config.yaml
encoder_norm: "layernorm"
encoder_qk_norm: false
encoder_positions: "relative_bias"
text_encoder_positions: "rope"
optimizer: "adamw"
Rows from block 2 of the audio encoder of a small contrastive audio-text model, named by matrix and row number. Rows with one number belong to one neuron. Each number is 128 + 32 x the weight over its row's rms, rounded and kept within 0 to 255. All counts start at 0. Numbers have three digits each. After the name is the row's rms in percent of the matrix's.
After each neuron's rows are labels from the 100 clips, of 14848, where the neuron reaches its highest value: "strongest on" is what is common among them. Only what is clearly more common there than usual is listed. The data: short read English sentences (LibriTTS-R). In brackets: how many of the 100.
# fc1: MLP up (encoder.blocks.2.mlp.fc1.weight, 1280x320), inputs 160-319
# fc2: MLP down (encoder.blocks.2.mlp.fc2.weight, 320x1280, transposed), outputs 160-319

fc1.750 138:146109143135101168135090181135128100099160104143160167154168115121132076185128141155102129139165126106156128134086138090110125096152133090152105139135128128172055150125112113093082121134100165181132090122128175141108101075172138156147126160107061120194141177109118122121126085184125150095138070140092151155150128078180196146135121160145163141175116099154145093125120141137112193159129140152123144106134139153111164091118132137122145113073164127215156162092128188116152128081188117
fc2.750 157:146077184089152101112170060089099157136073130132155114142074099103129134093159138160120125075132154151161152136173112146118116090166100163167194157124140109090158124175098109125096136162129163141166097136062069085148140100107114158074109126164105087150151088168158147113088118127149099134125118121152107110138132108144137121104100090187127076123166157128103154135122117138117162099177112130088166197148135167150135111114141119118084105075128082104093185099045099100162131139125139
strongest on: the word "is" (26)

fc1.554 093:154096187120090137104152174169071116145141115108180155160119107155184096222116180134119084145111123193132138097095125116090149131092096112231116097136105113142143126110119075122061138116123085160154139156127071117122135102126128107152140148225140173129126163074163163096122096151109101118150103117112131095145115127151190102117133149155139114182151234167099111139168121112153105138162151146082108060141121111170148178109089211123153075125153183127091134074166053127084179119105074
fc2.554 078:125131071143108090163134136111157122125096179111100154169148116131119142152145161107183140140090098117118141180131151141102124097157089125095157132136121179138107157121128135096204175085150067171146124184104090147069108164134108145086117156115161163127092139114043161106138090134113139108178164153144130133154145077130086113137128147123149089132127141127165150143167131129123122144058155086143125127088085152151207131139116157119131124115126114130136122156087130100072109090141118
strongest on: the word "the" (55)

fc1.149 077:119107167132133167083101151208214164148180113159148179180121151119152133175132127089167109114143071157133113108126105136148065173110098147118171120122120148075128106070107125106110119130170131142091156068152151108127156174180136145113103128176147097195143190168142151182153145154075152104169150159121151108167107185155150097103153107100129138117094137116137128133123149141154067137114129110144120107160152145151153125093156099116139163113145167077095146103158106180186136134145119
fc2.149 070:105135065140173135100128150140139143158136164082150121112075196133135127119124086133130139124162135068087116104144113123137120120081115096159092131136146159139096168140125115059112162148177084121133137073160091174113132185149106143061143115117129092184156115154146147141133119120120127121137102095101136154090067096174116186159139101096161131094120154157100112135153077101121121112165111169092111079153047155170147139125136109126148167087104137135066127141120108139090170197087075
strongest on: the word "said" (43)

fc1.50 121:124131090152101138151144195154101115126137148176073158126142168165161148113109200146073123095157156124108133074135108141121158145123059141234112074097127108106141133138135113097121137177144131128125088188159106145109086116156116142109099143157123097145130195128075149117160073130117068115076041102156167100170066107134102102084128135119142149143160108106191125107148148108108088157076144182131148146176121148138145166147125136113107086087050193068159104100109103104142119119140125
fc2.50 096:141172158119116145123135135125094140111094144157137135144140108084130141127110169105125090079102119157151079097127116132158123146093152158084103177146104162155143175123087160139089135133097131074180112095134147174186104130128128149088167101187119081148110126088123124132081076117108151065138164110114134151121091168066139115113137134106164145202123145095168126092173127129149067081103116133170134129120136100102125159142094090120096140158125157103170124064156150096087064055108134
strongest on: the word "is" (34); the word "it" (30)

fc1.224 119:090098166193080135135119134161050150098195089087111146181118119164168086182086163117077052174140140136129076065140130095135103112166150144170120141146167094117077160091185082096118135109106185151125113108113116155156134093113109147130095114145075124101182150122147247132170098099095127132159070174173151145153099119143118117133156127145175177154132141144123076112121099112107151186135142167143156064107125136168132141133140170074132092110102157147143161134133151123101111072118109
fc2.224 138:102095205113136153092136136126124101117125154117092143142187103066109088146153167146102164126122126218105116082062128155121127120156126130126175090100113105082173095094075122147050104140139172157090114154139144141142144191124100115078099151167085146116134163164065079139086073110143088106153103100139160156154192121087206109110188143136144097104150133181160123121102126141160133144133150143134097102102077130110120058129111099129148075109148096164142105132125066117131137134138174
strongest on: the word "the" (53); the word "of" (34)

fc1.460 094:141119110146170155136091127082036074121130087146122124203109074136134072190133142165084112111176118127188133115119166154099164106104138125147127168133119172104131107111111128114124114139107169181107114097114083171125133148165124140108090084145103099135124131131121094158198086117128120089153164125180098189088161083116147108089137127112107151160088168087125096144143146112074136157144156166150166131130142129097166089114111144153107086040143156147199142120109119088107121112198116
fc2.460 079:116127138075191162133111105157135174136112143119130168135096131129066218168131158093145133130138138120109109141127183192105107147161132162098119139118164140088133140099123117147162137124119183099113167123063152127149129153141134068040137090108088123147113160127099159131134120120151136103202109115159136113129198096085146137113174119130181158137100158128130142162130124159147156145123141115146063141075105121144087052108131064160089106173138134150126158071091145101090072120096117
strongest on: voice: female (87)

fc1.622 083:134100151166104140105167118152121185107174149113165086107159141137153102165143141115130030134208096133117032106128133121130124103163156112161148102139135102074134117125144083095100100140148126091093162154135122170146128140070151108167092070168164127176123130114123191140130104112087092144147122079111101116088054076148165136136125131066085147177124143096097112146124120142167072137075120149129135096132098167132173145137167158069118106148067233153141163101136132123103132111104109
fc2.622 070:126156162086111156089109179108121114088145154108132040085145093132133104129124111130151153136110163132122097152100125151173090105149117136159140087116124141133142055111097172150088127115152142140084113162130112150127189109102112065127119107171114109154164115162049104137101128122131087133161130086106182156187144115068141106077160032139075154076148153163109176130128109094163033121108145149190121136134155095127165104143145157123139070120184100063139134203150084170133140090152216
strongest on: the word "of" (27)

fc1.476 086:147117135232098162129113106140057123155162145121141158132151149151115118098060152133118069140152120096190135106103097106144156138101103097157118146082191102145074100145122127134184090167140125115107106159077122184094129141122139124175058113130131125134122221159158185139184110103109088137156104126099113148121063152158089106129127129126159170180145147102114070132179157107115193210127139132147170125195105131132145200134178162113157126141114189107140097081157144123124115105165104
fc2.476 081:157126165061142144078112101138118126127156120141091058132120112069177176151152221156107205112144116143165108097098149128130119098161136096068168115087117118115160130095116113144086144120149155092130103199134131111137161119118101104167136092127085130142151113176070046138129099108192096166151115085113131158184179166107179126125146081147145086140113143159172107115113136114134096107102144182164118105091134130120105074098150080166174113137155123124120050138075071126180148104122173
strongest on: the word "the" (53)

fc1.42 080:129115136196153128105112138106090163060147166144151121107142104184146130175104080218085125162118104115185080171126124103101131147138098086161131139158190116148107145104163124091134107174132076107113132164100172132142126127137099117190097122123120113138145126101185164126130111086102108105131165121116146108159083150091170141137138153112110157159139107152128105121116080138108124162176150180139123109169160131135102135135131161113106131135136185169142173130182129109141129099149042
fc2.42 080:127131124089127144139138092101119129110157118156107123152177120153166102109139157133101126145102150124167102081085169130134131100138105107121126097103131112149183106101103127159140112131128131114121105161130134080193157216166146163230116097126125147159161104158067118117142116113134110104148118037170173069106145161082167150158116105120093145134118144136151170150104133099142119146120141144145118141122113124142139111153127111102165103131146134118149094107099100144194125157117154
strongest on: the word "the" (52); the word "of" (27); the word "and" (26)

fc1.161 090:133104127190102174122134140148126184113123119165121171112139032133117123110080236177212120109142156181130120106087145108170108120142110104088097121099099132088145120136084143142155108184098092164068093100115123129143106090108099080074108145174145059126129126096187152199181120131135082133147120114129098116105142156120129212115176175146117138189131143137101117185097129081142065122142156176151127131123093099162132169110129101165148122091081102167103154097069171090093115153137118
fc2.161 068:094156154170115142165128100136124120120075142113126175164120129125148050152146126137120108161077119096081117084107147192084118122141109082206104140124157150086171164116196078067136199116145091164160157109113071089123113144100113092079174151127165127149115137113130186131188106145155135046179124133129093121127139140109090120154134136146140158175092135071139119114157085147139146105125121124145153137134103145152196077157108164152125100144113139073119128128128176101108180097126070
strongest on: voice: male (76); the word "said" (36)

fc1.744 148:159137090120119165106125191170164126126166084175090137135132127197185110181152178117117157170111113135135140117128150111133177084114133173157122099098093100115151049160072091132101150164097101090133136139136109191082117140134091122135101118119112065221156148159079128122119097146120136104037094174121162150120126142115150149111128163191130149154120127157184158135137106105142106162129122157104097125141111122114155149138132129170104081097081184091177076104077098101128192100141113
fc2.744 149:136056193183126155140117135069131115134131144122121117151072218103121129215119073112115150141057149139169147129181127160102125125176096117128094196120089166105171113126137100130113148109134079108127167110134156174089114130115090183101106118107119142101105105152113090127124075133153156066140154142147099120157084080090116117147127150095121124163141149111163095109156110140100175160145122064073106184129079099116151104102088127113149154181114131134157110131196163044070113092151137
strongest on: the word "said" (28)

fc1.66 098:095103149148128112106138133130062151139166115090140133117146070153187120200110163122149093119150136135111052070119110096147081123161147103122156128072168117090123134169189080127161107180148107075105137119091106172091099108132120118130131107116127108142148147092190198181164079043102096123103111188173092096108111127105134132128149197102106134173150171121094064113130135166177143150116136131132164126155082172175134089126141152052121111097112146132152190109080164111125129109107066
fc2.66 130:157166121152079103180113097102117148118170170138134187166121125145089130137131163099133169126080157074117140202102136087153143144099098099140102154197084163102114113162106188062186150080068078137160120166117120110089134123112140166127134157113153077081077097185131118126152128206141159138117170139099118101132112150131062115171078152125118153150100127126168190182133112083052114102101084158096153146146141129084155147120120123155088153175113126145078120122109126096107121128211122
strongest on: the word "the" (53); the word "of" (37)

fc1.689 093:061114180153134137103127170149103101173133112149118177054117093116182127158099140120091113142154121175146044106149133115116137098158133119129149086090106085129123119107139076160094163132154148102142150100096162128090035110105110098127159101142076169186145148073162214165166041093086118089127064156135097158142094124144177124121154139098161130167131103143113071092200154159143117162169172092098128138155128126125128132096109135080085145131098103119133165120107131110106170107076089
fc2.689 097:177141106108080129165173101131141154092162132123118173111114175117075155146128056074138174145081158079135172196120102112108145135110141085123133157191094128122111102116080158080163147088053101126176112147122062129104120092122138132170136164121178075094060095149141098129178167187169135139157139152106110099111083134146072132105094138113144144180079105108212162133109111096046155085108117131102142139127219103118109136145124084180115157147126108144101139112122118087125115101198146
strongest on: the word "of" (32)

fc1.62 104:097162066163125195048088123174158149141108121139137195090118070164092132157154195154141094173143167200140035107116076122057119120086117172112130121082096128116157095078103120123108109146149111133108095165162170104114134137119115104130129087196161059113158110115156150179158133125111104148157065111192124127162084169156146152121172158193119162202077146164111156124115109092133083154118178144112119148160126131125146159127139146110094109154067124138130157072133104130149111139132073
fc2.62 074:129114153094100118141126144079060132159104128148100143161111103136123147151113121130129159177077141156101106077107172152162153087140087156185123117153125147131182160083144069102088179128122105185143168040116124125145100114132190116030142123110222164121130106085120177111178122119126200112082083150143138118145163111117047127118116092136131166149087130124088081132163122188130175125111125143127155111153144142104130080107086130157127176115121095100197130122183118122101167145110095
strongest on: the word "is" (25)

fc1.325 084:135148080209106096099121138116065144180144074154132065146173106134144118133097169141081082095187103149112157105123147132061195101091121157159118155137108159103108133184120062104112188136105128133029139103121092163097126132115126103106037133172112114171113175090063156152148136105158126076139100178184146118115076079076137093132127116129134142123121187107152081123140133141151079150127112126137130161140092088118121190164209092130085120073131157137088129077119103128187130125163036
fc2.325 073:134103128123125069214149094160139162162167081134146154109100132146109116136146156129199107114106093137082180112153170156171094167153085178103123137085130089117164144132143076108152153112133137108183132183110118061141153168136127088084151137109150126159111103102095131141103139180158095093155164087154098121128137075162127146100149084111133184181084157072130127119171147140110147152081107152148177142114149167142053154177128126155171161151075131085119111093083165131124079134105073
strongest on: voice: female (84)

fc1.169 118:137122105131111172091130121133119160112199159135149154143096057152080165161117241135138153146153124161108039114127106169101080095114120117118113135101101131104150089120119055106115163133108119158115131120126144149175138144104159114168038128193119057094114143079156137145171082137132044112108126168169085130115151161107145153097135181190118171152106122172103121133131081138137111114145120152111134114131157064115111126146147123183145155169078087136117110105133122103134092144114070
fc2.169 095:047149157109092110147108154126106129164116119139127164155124067077123150104114162101128112171124154152111105117139164161079137118131126131148069079100116138087057108172176146126122133075162124181126132079139098118186110152126148083052156149088165154121087134152136214106128127179138135089164127108153116095124122141117102107145079135191158147152100170094091127107168154137144165135101121151137154108126109138073167102103118127126134091072173130111161124123136111162087133150120169
strongest on: the word "see" (29)

fc1.513 072:155136097084103187137116146147148064102145067167125130148180080100138154218149152079133133149149076125147102121062133158088107144138079093186104140158111137137156120097077170089102189117153161148125111106086099171103099119123152139101104133128124089129129163138122145106160148110126145099060098131127151120083096184101125158120156160198124110099126112158139122111130146093086154126127103179100133104138106120154134055021135139154121051088127153118185102098215105129102156105154123
fc2.513 057:127178132120145121092102139066140110129127130080134151126118158157152164162040134192114087094149088103111086193151142139113169121136161137107130158176080113142105108110130080155157091111121147142147165084193165207144140115119177102095179148165156134148049187108115111165138107114165101105096147091145088110150168094090104152119152142101111050157167105147200118168158158158180142089132155119164113142129157114130082124114105149147111086132177086119135080099130151049152191097141139
strongest on: voice: male (80)

fc1.69 100:132083188108146172079149172144123134149179083098165097102106153100168092165159152139146091080135079143135155078146138057141129096136190135124160140134094131096132099159131107118052164144123140129083154123102112144033089111109116141128111066116120127166155111129115134097129070090080105093142080147170107140116099097186177088104127161134087127193140106119116139140152136113128095147170171119096090109092115173119141064149184187078109063143064177129148148106107080144137134115115108
fc2.69 085:155141137113159125144124106115154182169141100083135124117154120102086159142149093145158195141134149077130194172125160098141160168153086130089129170152137144114139108133107157079148170160116115127162155119118141116051106123146122158100150141110163118075126097192129092117142148134151171157097217058152100111121124156165125145116053105132123117144132144110127205151133151080067155102145144145080163232157136162094115154155127152163065176109100075154080125103095123061129128122138123
strongest on: the word "was" (29); the word "a" (28)

fc1.253 108:154171109142153136148154122161137092145127090083191162167144107177067158135138222155091078152190133165136097127146080140098166122170078153096140117113113138131160151137101135153152147148127151083158096113075100112135139124112100077117086097148114074128146142084116129162154151150146087125084210097153158204163146116078139119071136165145105157140151150093157132145155090145125076121139098159105126126176151156175149103124095125140057101102136178134132188062165124108150112110136090
fc2.253 080:169076116092141075130150092131149145086093076106139100129123117160112198108120114104155123164078107149091093083158137132110094124119124193125127090114171123103163156162121115120131123095120131146179171131074125082132131139099134135107110149068110125165161101070136139151115100138152110133099101114154153156142149169101152125129091138081122146186092140100109060066152109130081175206141136107153140155106160106188148077175168124097097164144141115104116133116126159102093106158086123
strongest on: the word "is" (28)

fc1.350 090:118164185143118123114158141126142170073109103144133077151206157106101151185070159139073062098156131108141139088096105137162139129041165117166086089161109084111101129105098123139143116144062114124124150123121104190111103087128179103157103143166117126092128101159150165080120086098110086160058120140166169142122126126111141141198198133133129142114123123108085115113158116134089066150150135126109122095164158102155084185143104147132147073164125169132144087119150132160122141140140052
fc2.350 071:111126180138157067140131119180104123158128113105130162137088141077150127083125112123090159135104120068101127153120085113151112176150124097196175086179175057176101125129117141183116114082091169134119079185111075101102098121114094154183110167128112137153154155111147201138148076150135083147141076146116152122188047150174116141142081051109137164181120116138089193097146075108124121103163142133202129127088168116119119118126156123159167164078138170062107141150136086107177115109149134
strongest on: the word "said" (31)

fc1.198 145:155146045107127179111151114115151162106117143088120171102156097150115172138141139119147145193130178109115071108079108113109148156128060134126122118108117086131157091142095132140098168144122099144130134132104106142117096114137107107129089063214104062133145167116147191178148105141116059126080148200168136146163111154132142129097150116158092184113138123132170140150124105131175015147129101164135104119164126113142147115136153122147146142193037112091150122064143126083189127154160086
fc2.198 138:065142157163128115141125155085118096144108134151114082162142109085179107129154198109062166140135111109115114068156135137121147110164083111128083167157093148138102182125188105104048170079124108175175110134157113115076155169117134147086158149113160160188135114153069123170129068141149154105140062116071173179147128112106117077149102094114167154105094124153096105119130160092127144213102087132125120121131085146079174126152147139089092110098188122122185125153179129160128138084147193
strongest on: the word "is" (31)

fc1.530 106:125094107179180134141137113138121176161169095130163142107128114124180154196054152148157058123152165054135078080141079116133098090170130120126139159109106090076115142134165095128176131132152104072125152061074175164113116118139105116139137105166141099122166131110178199159139082090088103123096110158168116106133106100084106099128169164128181122181125151110127085044167126137105103154130177104143170125132075134173123120119142129120109134119106126140176161080134126138111148082149091
fc2.530 145:165140081129067132169137091116135142100162183115127176152116150121090155117122132084139192144102182054110149169114115081124135145078122101117122141190087176120110100157105188066175155089066097119132116179122084108130120105124132161143127152109149070078096096226134112147177139182146129145096164089122136112166101126144073148144071151117114158117065095128164184166123075106100133099089083115134121151135164113122153122137141116167127173211107124126099104114114109117108121132245136
strongest on: the word "the" (53); the word "to" (41); the word "of" (39)

fc1.700 102:114109150177107152137125148168057127115155145118129144080130116122180102192095168139126084117175113112079076077122083143102078129107146154112139160115183117110112166133187073129143131165144124105149158131117167175060147112158131114088127097117108139161146160090125205171180075095059120122105072156171128109121128111095188128139137172138103156175160131124109093111149138149133146160143137124158160168147093149171121166120158191080132122089074121099138176099100137123137156111067080
fc2.700 136:154167092132070120146136106117129131113163144139136167121134180128090118120131132111159158161067144086130158218109132116135127163107092101133091153213074168098114094154115163086181144099065070136144136161121102109122130100112134155159113146122187104067088092195152119110161145175161157121121163111109117105148090141136056130146068163117132154169072107107155178206137105103064141087095078114119142182150170127094161157143141122162109164198119110129106120117096123106103123143249135
strongest on: the word "the" (55); the word "to" (36); the word "of" (34)

fc1.263 083:146085186142136105030095163093104030192176143101131116075123143163166141086129170135120094106128095161127128087137139094145167148181170139139157088118071102120112085119130087077093134117140151132109127153088123149140126116164168109140130147145106132156143137130130189105114136120086123110117119114086089134168092192084194130124160188146093120164159182128100050117155107153136039171147161124125117100147144143169161102105122187103143073068176166098130110086119138108107129138135086
fc2.263 075:141145063093131117172153128038154117105118087095127119127132153164088125137106118140153139098141181109121170183113113088170155162123110154156141162154150176142157159203109187105191151135110142104118137117157106121144134147111130165114160155101159135093101102148101093127172147111183133101095169113121118102126123105183069101124141107138107067107132133102151117121141155112045178084117099142114131150154159169128148128142113116148166140164146135165076115135141107133099125096120131
strongest on: voice: male (74); the word "the" (54)

fc1.7 123:122069160125106153143129138049066114123182177099143142150070073089122058136146186137114105175163126130121161104086149118118119066112111095137108145118130188117143158118146112079117180166114142184097134169158117161064118085184061149153076117230127061154159128137144170124140080125112101095142111121183089120119114086030150138160162117169129136184082121154166066135132126147106132139152110127059175210183129111127153131157098167114104096135134178164154107128096128110147182108170110
fc2.7 100:167172141101151137154111156160090177180106164153184153128154131129144134130169132091088103132109096067082101092080180169108100141143123156096132144090118078164121213126138137103153130126097135133109095121127149133148158136120141129147087136118130141092163111117141116098061092117063191087129135146165113092113147135133144112083187146161144144067103130139175148152114138147144133184129096190151133057113127150072163076155152160150152054148102144139114178117150176090083098113056114
strongest on: voice: male (77)

fc1.303 163:126092174173086122110159158129130126176137093078116223127099088116111070134158156114118107154153097133132150083121158126113151089097157066208117113137126111112142083108114120148104151134065094184117163145126095153115132137148133134118091141223158091158112143164137150149148093153129090160160065083097131115167118104144131113123143133139121118177124164115139114177096115118135120135078145125095088112175091107140166186095121065166097111114101137142092083077167074136161209139165082
fc2.303 212:149162105151116120132170097121077168130126119139140117167116149188146095097112196167111089080146126126152139131125059197187167103140125137142130224160122142133137199136156154109190175089168081147199116111060115131111139105165128195143119175110126124208121135160151123114129127166112140116144111078089127180148139074112103100117086164168157098118128149115156118111195138108116108213104145106091114130141118174146103154166112112109088098143162093098193111079138078099073081144088087
strongest on: the word "said" (29)

fc1.531 139:157123103164141186145116121123093139078136115132160160173111172104115108151107170161092118222139144082123171098077152127046156107147069111095086186131088150130149148147115082148188173152173090108111144138157165195065124149111080128124102094129119058223118109125101184176180106138089175096166094080157110127162098089123132145155137139141129176140089149105134075117144125124122154145155134218131107091141079112120174155142112121132154099139129148137129139106127133101110179072147114
fc2.531 121:158173167152106149103138159158172130093122149150113154126129255117100167130129166101141087099181146092129118109155138105172079140077109110118151132134108109156092126108072142119143128112092111080152126181152183148157154047128065163181134153163127126107120119134134127065096074125139121114091187136165150107123094165104084119106143123064138126090138155114175144134122134110147101133121195165190097095100117119126132116171126132132127141131113188055154115070113157122078081138088134
strongest on: voice: male (72)

fc1.590 107:111123094208122135114101114136110173167186134135212141140154131103070077143091140059115062167141158156098123138108115148110123189150062138157116183098162115122105168156099098081176222161089147197148105166061137162107137100138186089155054146092117095130111152134181158133142089105093105117140184119095132173100156160176169114120157111087132151115077101135125092084161091120145134193167137144146130063137097097090170079175158162149129110115136196127086118095203108098098152097113081
fc2.590 098:166109137159161116150112141153150116150156128109150126098129152176128147134126107188161152149119107098201154174138092122156083127125139139124109175138095160110064087069143142142136096130095131097093125176104112149130109121103178155186119143120127157106171149118168061076124159120157134191101162161073157169072146136123160124127098124142128139179159103108127147221131123148080138096140097076100134174124169101091121147121106108134184174134138112158082125138155107096193086129136131
strongest on: voice: male (72)

fc1.420 134:132168171137143145057086102116124204120105085125142172119099143176149120146119154109058094157198132200099067111125122127147148150102075174135118125112134096131153146165116117139158149115098137105142143080062136113141092084114135101139066090179085080130101157136178139160116126134102136127099085148142178125137127190095174161109137140145153170161161140095119113094133100158147092185104111166100089067070078152114137116117182119138069102107147165133175189071176128144133100146163070
fc2.420 147:135132103165154065147158063048110146056132131088151132167126113105108133096127075136128193181087157109135124164177100136106147135141089105188119183134174156144127160146178113088132167092143103137218158101078131099095137166094180113108104129075152208128090116109114146107170123162160153152122105116158111167120144062136089056121090151137149111090140105137069102121187145137109175179132100076118169158107142147136151107137135169061074177168175089110131143134113158121073127131128116
strongest on: the word "is" (30)

fc1.421 068:141165090091133060090105164180099107157164150141098095131075105116113149184164182154184062150195114192144094131180103118124086111097132166148125119174169087088100114107064095160122111148147106161122105136073112140122125103126103092091131158105085104107195112134126109158117188182118132107139083111123143112155086176162125127168091059142146145089060167125151099103105150183153103123085147126132107077136130096147115073095131127091068159165116091154127104102140081040101166039085104
fc2.421 059:122121128083062141084095141150073135082122123148129170125122110120120172107115113101164122149169118109164152156082124147147134141140130108182154158125091154122138125094120077123157133125188176173159127080106146168079134156069116112056134160107104127165157103139141147174143111086092175136102159140198120112087140159154160116103132112117071055170142147069098129100125097108100117087134124128104152128130151102180086137111105081059133088146126123125105134163141126110140139114102126
strongest on: the word "said" (29)

fc1.495 102:140085077144085142112126119130096163093181115120165193173105114142165123171086125119123115161176106179107102149018131115099140102109114139117153154104162123104114158129110124120128169103138130116119170122150128176118088127164135067153046112151127111097088162130145116163130053112064115136130114153153136135115108141123100141096098133168131176130124150109178143124129150173115151108148080153147137130139084135114122072091166117116081088118126182097150146064118143112103190069152084
fc2.495 089:117179063096123151167123129132117162166135184219113121146079129080117147122140151169131114195125160133079111114118143104169122155131166133189148139109133129156098168161157174123119127133140124088142147132106109098137133150145131117117180136061092219095156115190139070135156125163090123117118105174166100119128096163119128158052150141122106163115106107079181157166076074111125180155065120121074158155130086133147143108078140100088129142111118092080161195111058126109067101121079096
strongest on: the word "was" (33)

fc1.391 100:117107103124113198155095132124091150120137113170173149181150138152091119178101199189073141162120214155142151110132143138076159153182063107108140161140138107093139107139112123135157160134119127103164169128126139136053160134158079145160109106091098123187153139124122141184129105200091100071097151082157103220186167120058153120101124173142162146154098135081131162139146137144173115170133128140135137140107076137123179113205128179089093096123159128094163097097101152122129183106151092
fc2.391 083:093088148096158119076135122132142116107083146132096057091122155101130151108133107169171156068220118144124088113068167133135066150118140110102132117104125124133192149108150085101044087088087103123081109128148141145149167124094159125063132174087110159096175144147090115098123079138133124130068088131135161165131137161089222071083177147112133096159178111124164127146108130093122138144090141091130135111097153104135104098236169138068116135086123130092171112142115128149179121109079147
strongest on: the word "not" (53)

fc1.518 110:101115176157130112126129154097078166106161113128186119132151062133169095172096120195100057166154092131084088123096091080107113092162090128147138164119131140129093155134167068137101129130119096115070109155125121098122165131129103109182118121206087126136188170096141208147142125109088066127101102103131126135147086089133193135125169153150165181170162134182062070188118138107110167162113126101133154075130125128143140128131151182065107110150150157143191162114153160148140137118145076
fc2.518 150:110128200102156159067142118112154115135137107110098062099165098100128113132148122148074143129139099169161100083095161138102137127122151116135166058109118097088200122105115093174080094156101156143115130151161133118144145160098117097117101089144087121152143171141066107157108087127108079114180084065142181159191159140104198125140182110077097123042135135170134123134101145109164063137152135161143133100111090120120148073166132114107123055120166126139128126131126108153188190156130163
strongest on: the word "of" (31)

fc1.175 120:119156051163116122081192172143116137148142126121104224095114129089116091126149232140107125142123161133113124141117116082111081136124122153156094168138078149112071115111164107085132153155082111169128097114161162154122137080122128069128144137106137079147146122121088160125176101181161154105082099116138123159159107162221075128122121157136161165185063116111134176196131165123169136161098154149139092142165153167120109149131120096119071094097090160143135150056152109114103132117173070
fc2.175 098:106131151085130123109149115121103148110114162154148107135132030074124148155105195119100091157151132207121066079108078133130134088162124132149119107079126159150179182169147130159063129136109089156138117106137126120157162167105122104057108126147137176147114146119139241211097096154099120141135122124155052131106167170151119098083125132181177133099137129128096069130126171120165140114124151165144118095118089152127099091123130120076118064104113083104194137123125106153114192177109109
strongest on: the word "see" (45); the word "i" (38)

fc1.297 101:113091077176124158136153162085095125147174103112174140102120130107100105106137186128066063146146132125131082079156129106123131125143104141141123125112120136105129093109083087104166237124101093136145156118173112153059141071177092173116110140191153142212126111141162166163104109207100068088148127154187150133133104065154115118122128159097130165129129090101141131140116126132116066121125137127138126171144080154144143178155116149135091056152093226097122103066143135134126133125161139
fc2.297 101:144128135121154142117112145087133156145072157127098147169083172104133084142137101122095149178171157162184133082150128142162164115153127244067086103101150143091112149121153106143126114185175114142145141052140173162123146130096092153008181084169115090147077168140110101142078095066080142147125174122143106152131089099107174150144065125175195138171233155153120137105110115116131120103114105173114116179065054139104151127127156104149124120135140128128180095099135157074114147073148108
strongest on: the word "not" (26)

fc1.317 089:127114146179113144130107109189082128065102174119146157175130118152118094155126141132119107153122163203140105121093129142104126122137106075177089091132077164123079125113162104124173113173128169152102058154096170133185128131161167104180076163075063098109110171091214128041128123123149102131080110185126144194112169088150173096158104142152137184155113070120160167136142104104131157163129113131130133052103148102139115123152174156141140105076077200168098187122111162120096141090093102
fc2.317 069:135122159104127057114145119132115124146104126193076116102171137140145089144117103133193141159094059162114114116094132123088156115132157119097118095151104132119103039181195145111079125123179118107114117171127132115199151127123096134153131164097103153109135178113088131107117171138164144158148156074103121108104164152137127140174091158159162135125093148142155116132155173126178124188134086147109122113085134125167146118154166162138127136100144095181191127157067078063157155125080155
strongest on: the word "not" (30)

fc1.557 096:129053157173127181163128146115062131159163137112150143101125128095190095160129099136155077121144097106125100083114102108089116146122177127176148132071161135139084137145128087130092155141128177079096140125074134148107119119109097099103114106153099123160146121068169148150151061116058102164086111221122084135116108169176183125129132152129171116204137100158103081109116112131137144135195156113152177086142177206180121077161140177097161130108107133135156159087118136147141110111123062
fc2.557 099:170162091139137128178118097124173143083167147168158150127137157129087133119125127113141171105092168064131162151104119078129099172104067099115145179167096176140116102138051134069196138115088055084192106154133113124091123084134134154128146146128162126140094089161153073136153138176176175196095156102117100151138125135153073147139079148124113169118064101130157141213126152097069129101090082131081117181114128153119122144154099106161121163163054090162127087118135147084133113103173108
strongest on: the word "was" (39); the word "a" (30)

fc1.64 074:131176128163104159166127098120071120123126124135168095113156137097024184167136156135142089150103170085108123138113126095108153110116126122140095136114172080120138165164085078151123118103094140120139149073082096087108139139155129069093172137112134166159093109148128127086161108163084157067073155137083148156135117095048141118081140184114141103117095145101176133042147102219132136108147153167106180132165134144168146101106182114123112098149106118116109167130142091099159065132132189
fc2.64 055:154064130089121062157187138113140088111102116174130130172171078104155154127146110108134120120181180087144129140140149145118134154112140174125091123112174105063171137081137093142213113150080126113165119161124123151105124131108067113022122144156136127139114113187112134156144111085134133110131105035179103131171138182069209120107163106049148094102106116143149087097101134068107152104171212177072118075113157103120149126196086126099058108088115102116182174133058169136129162105115115
strongest on: the word "is" (29)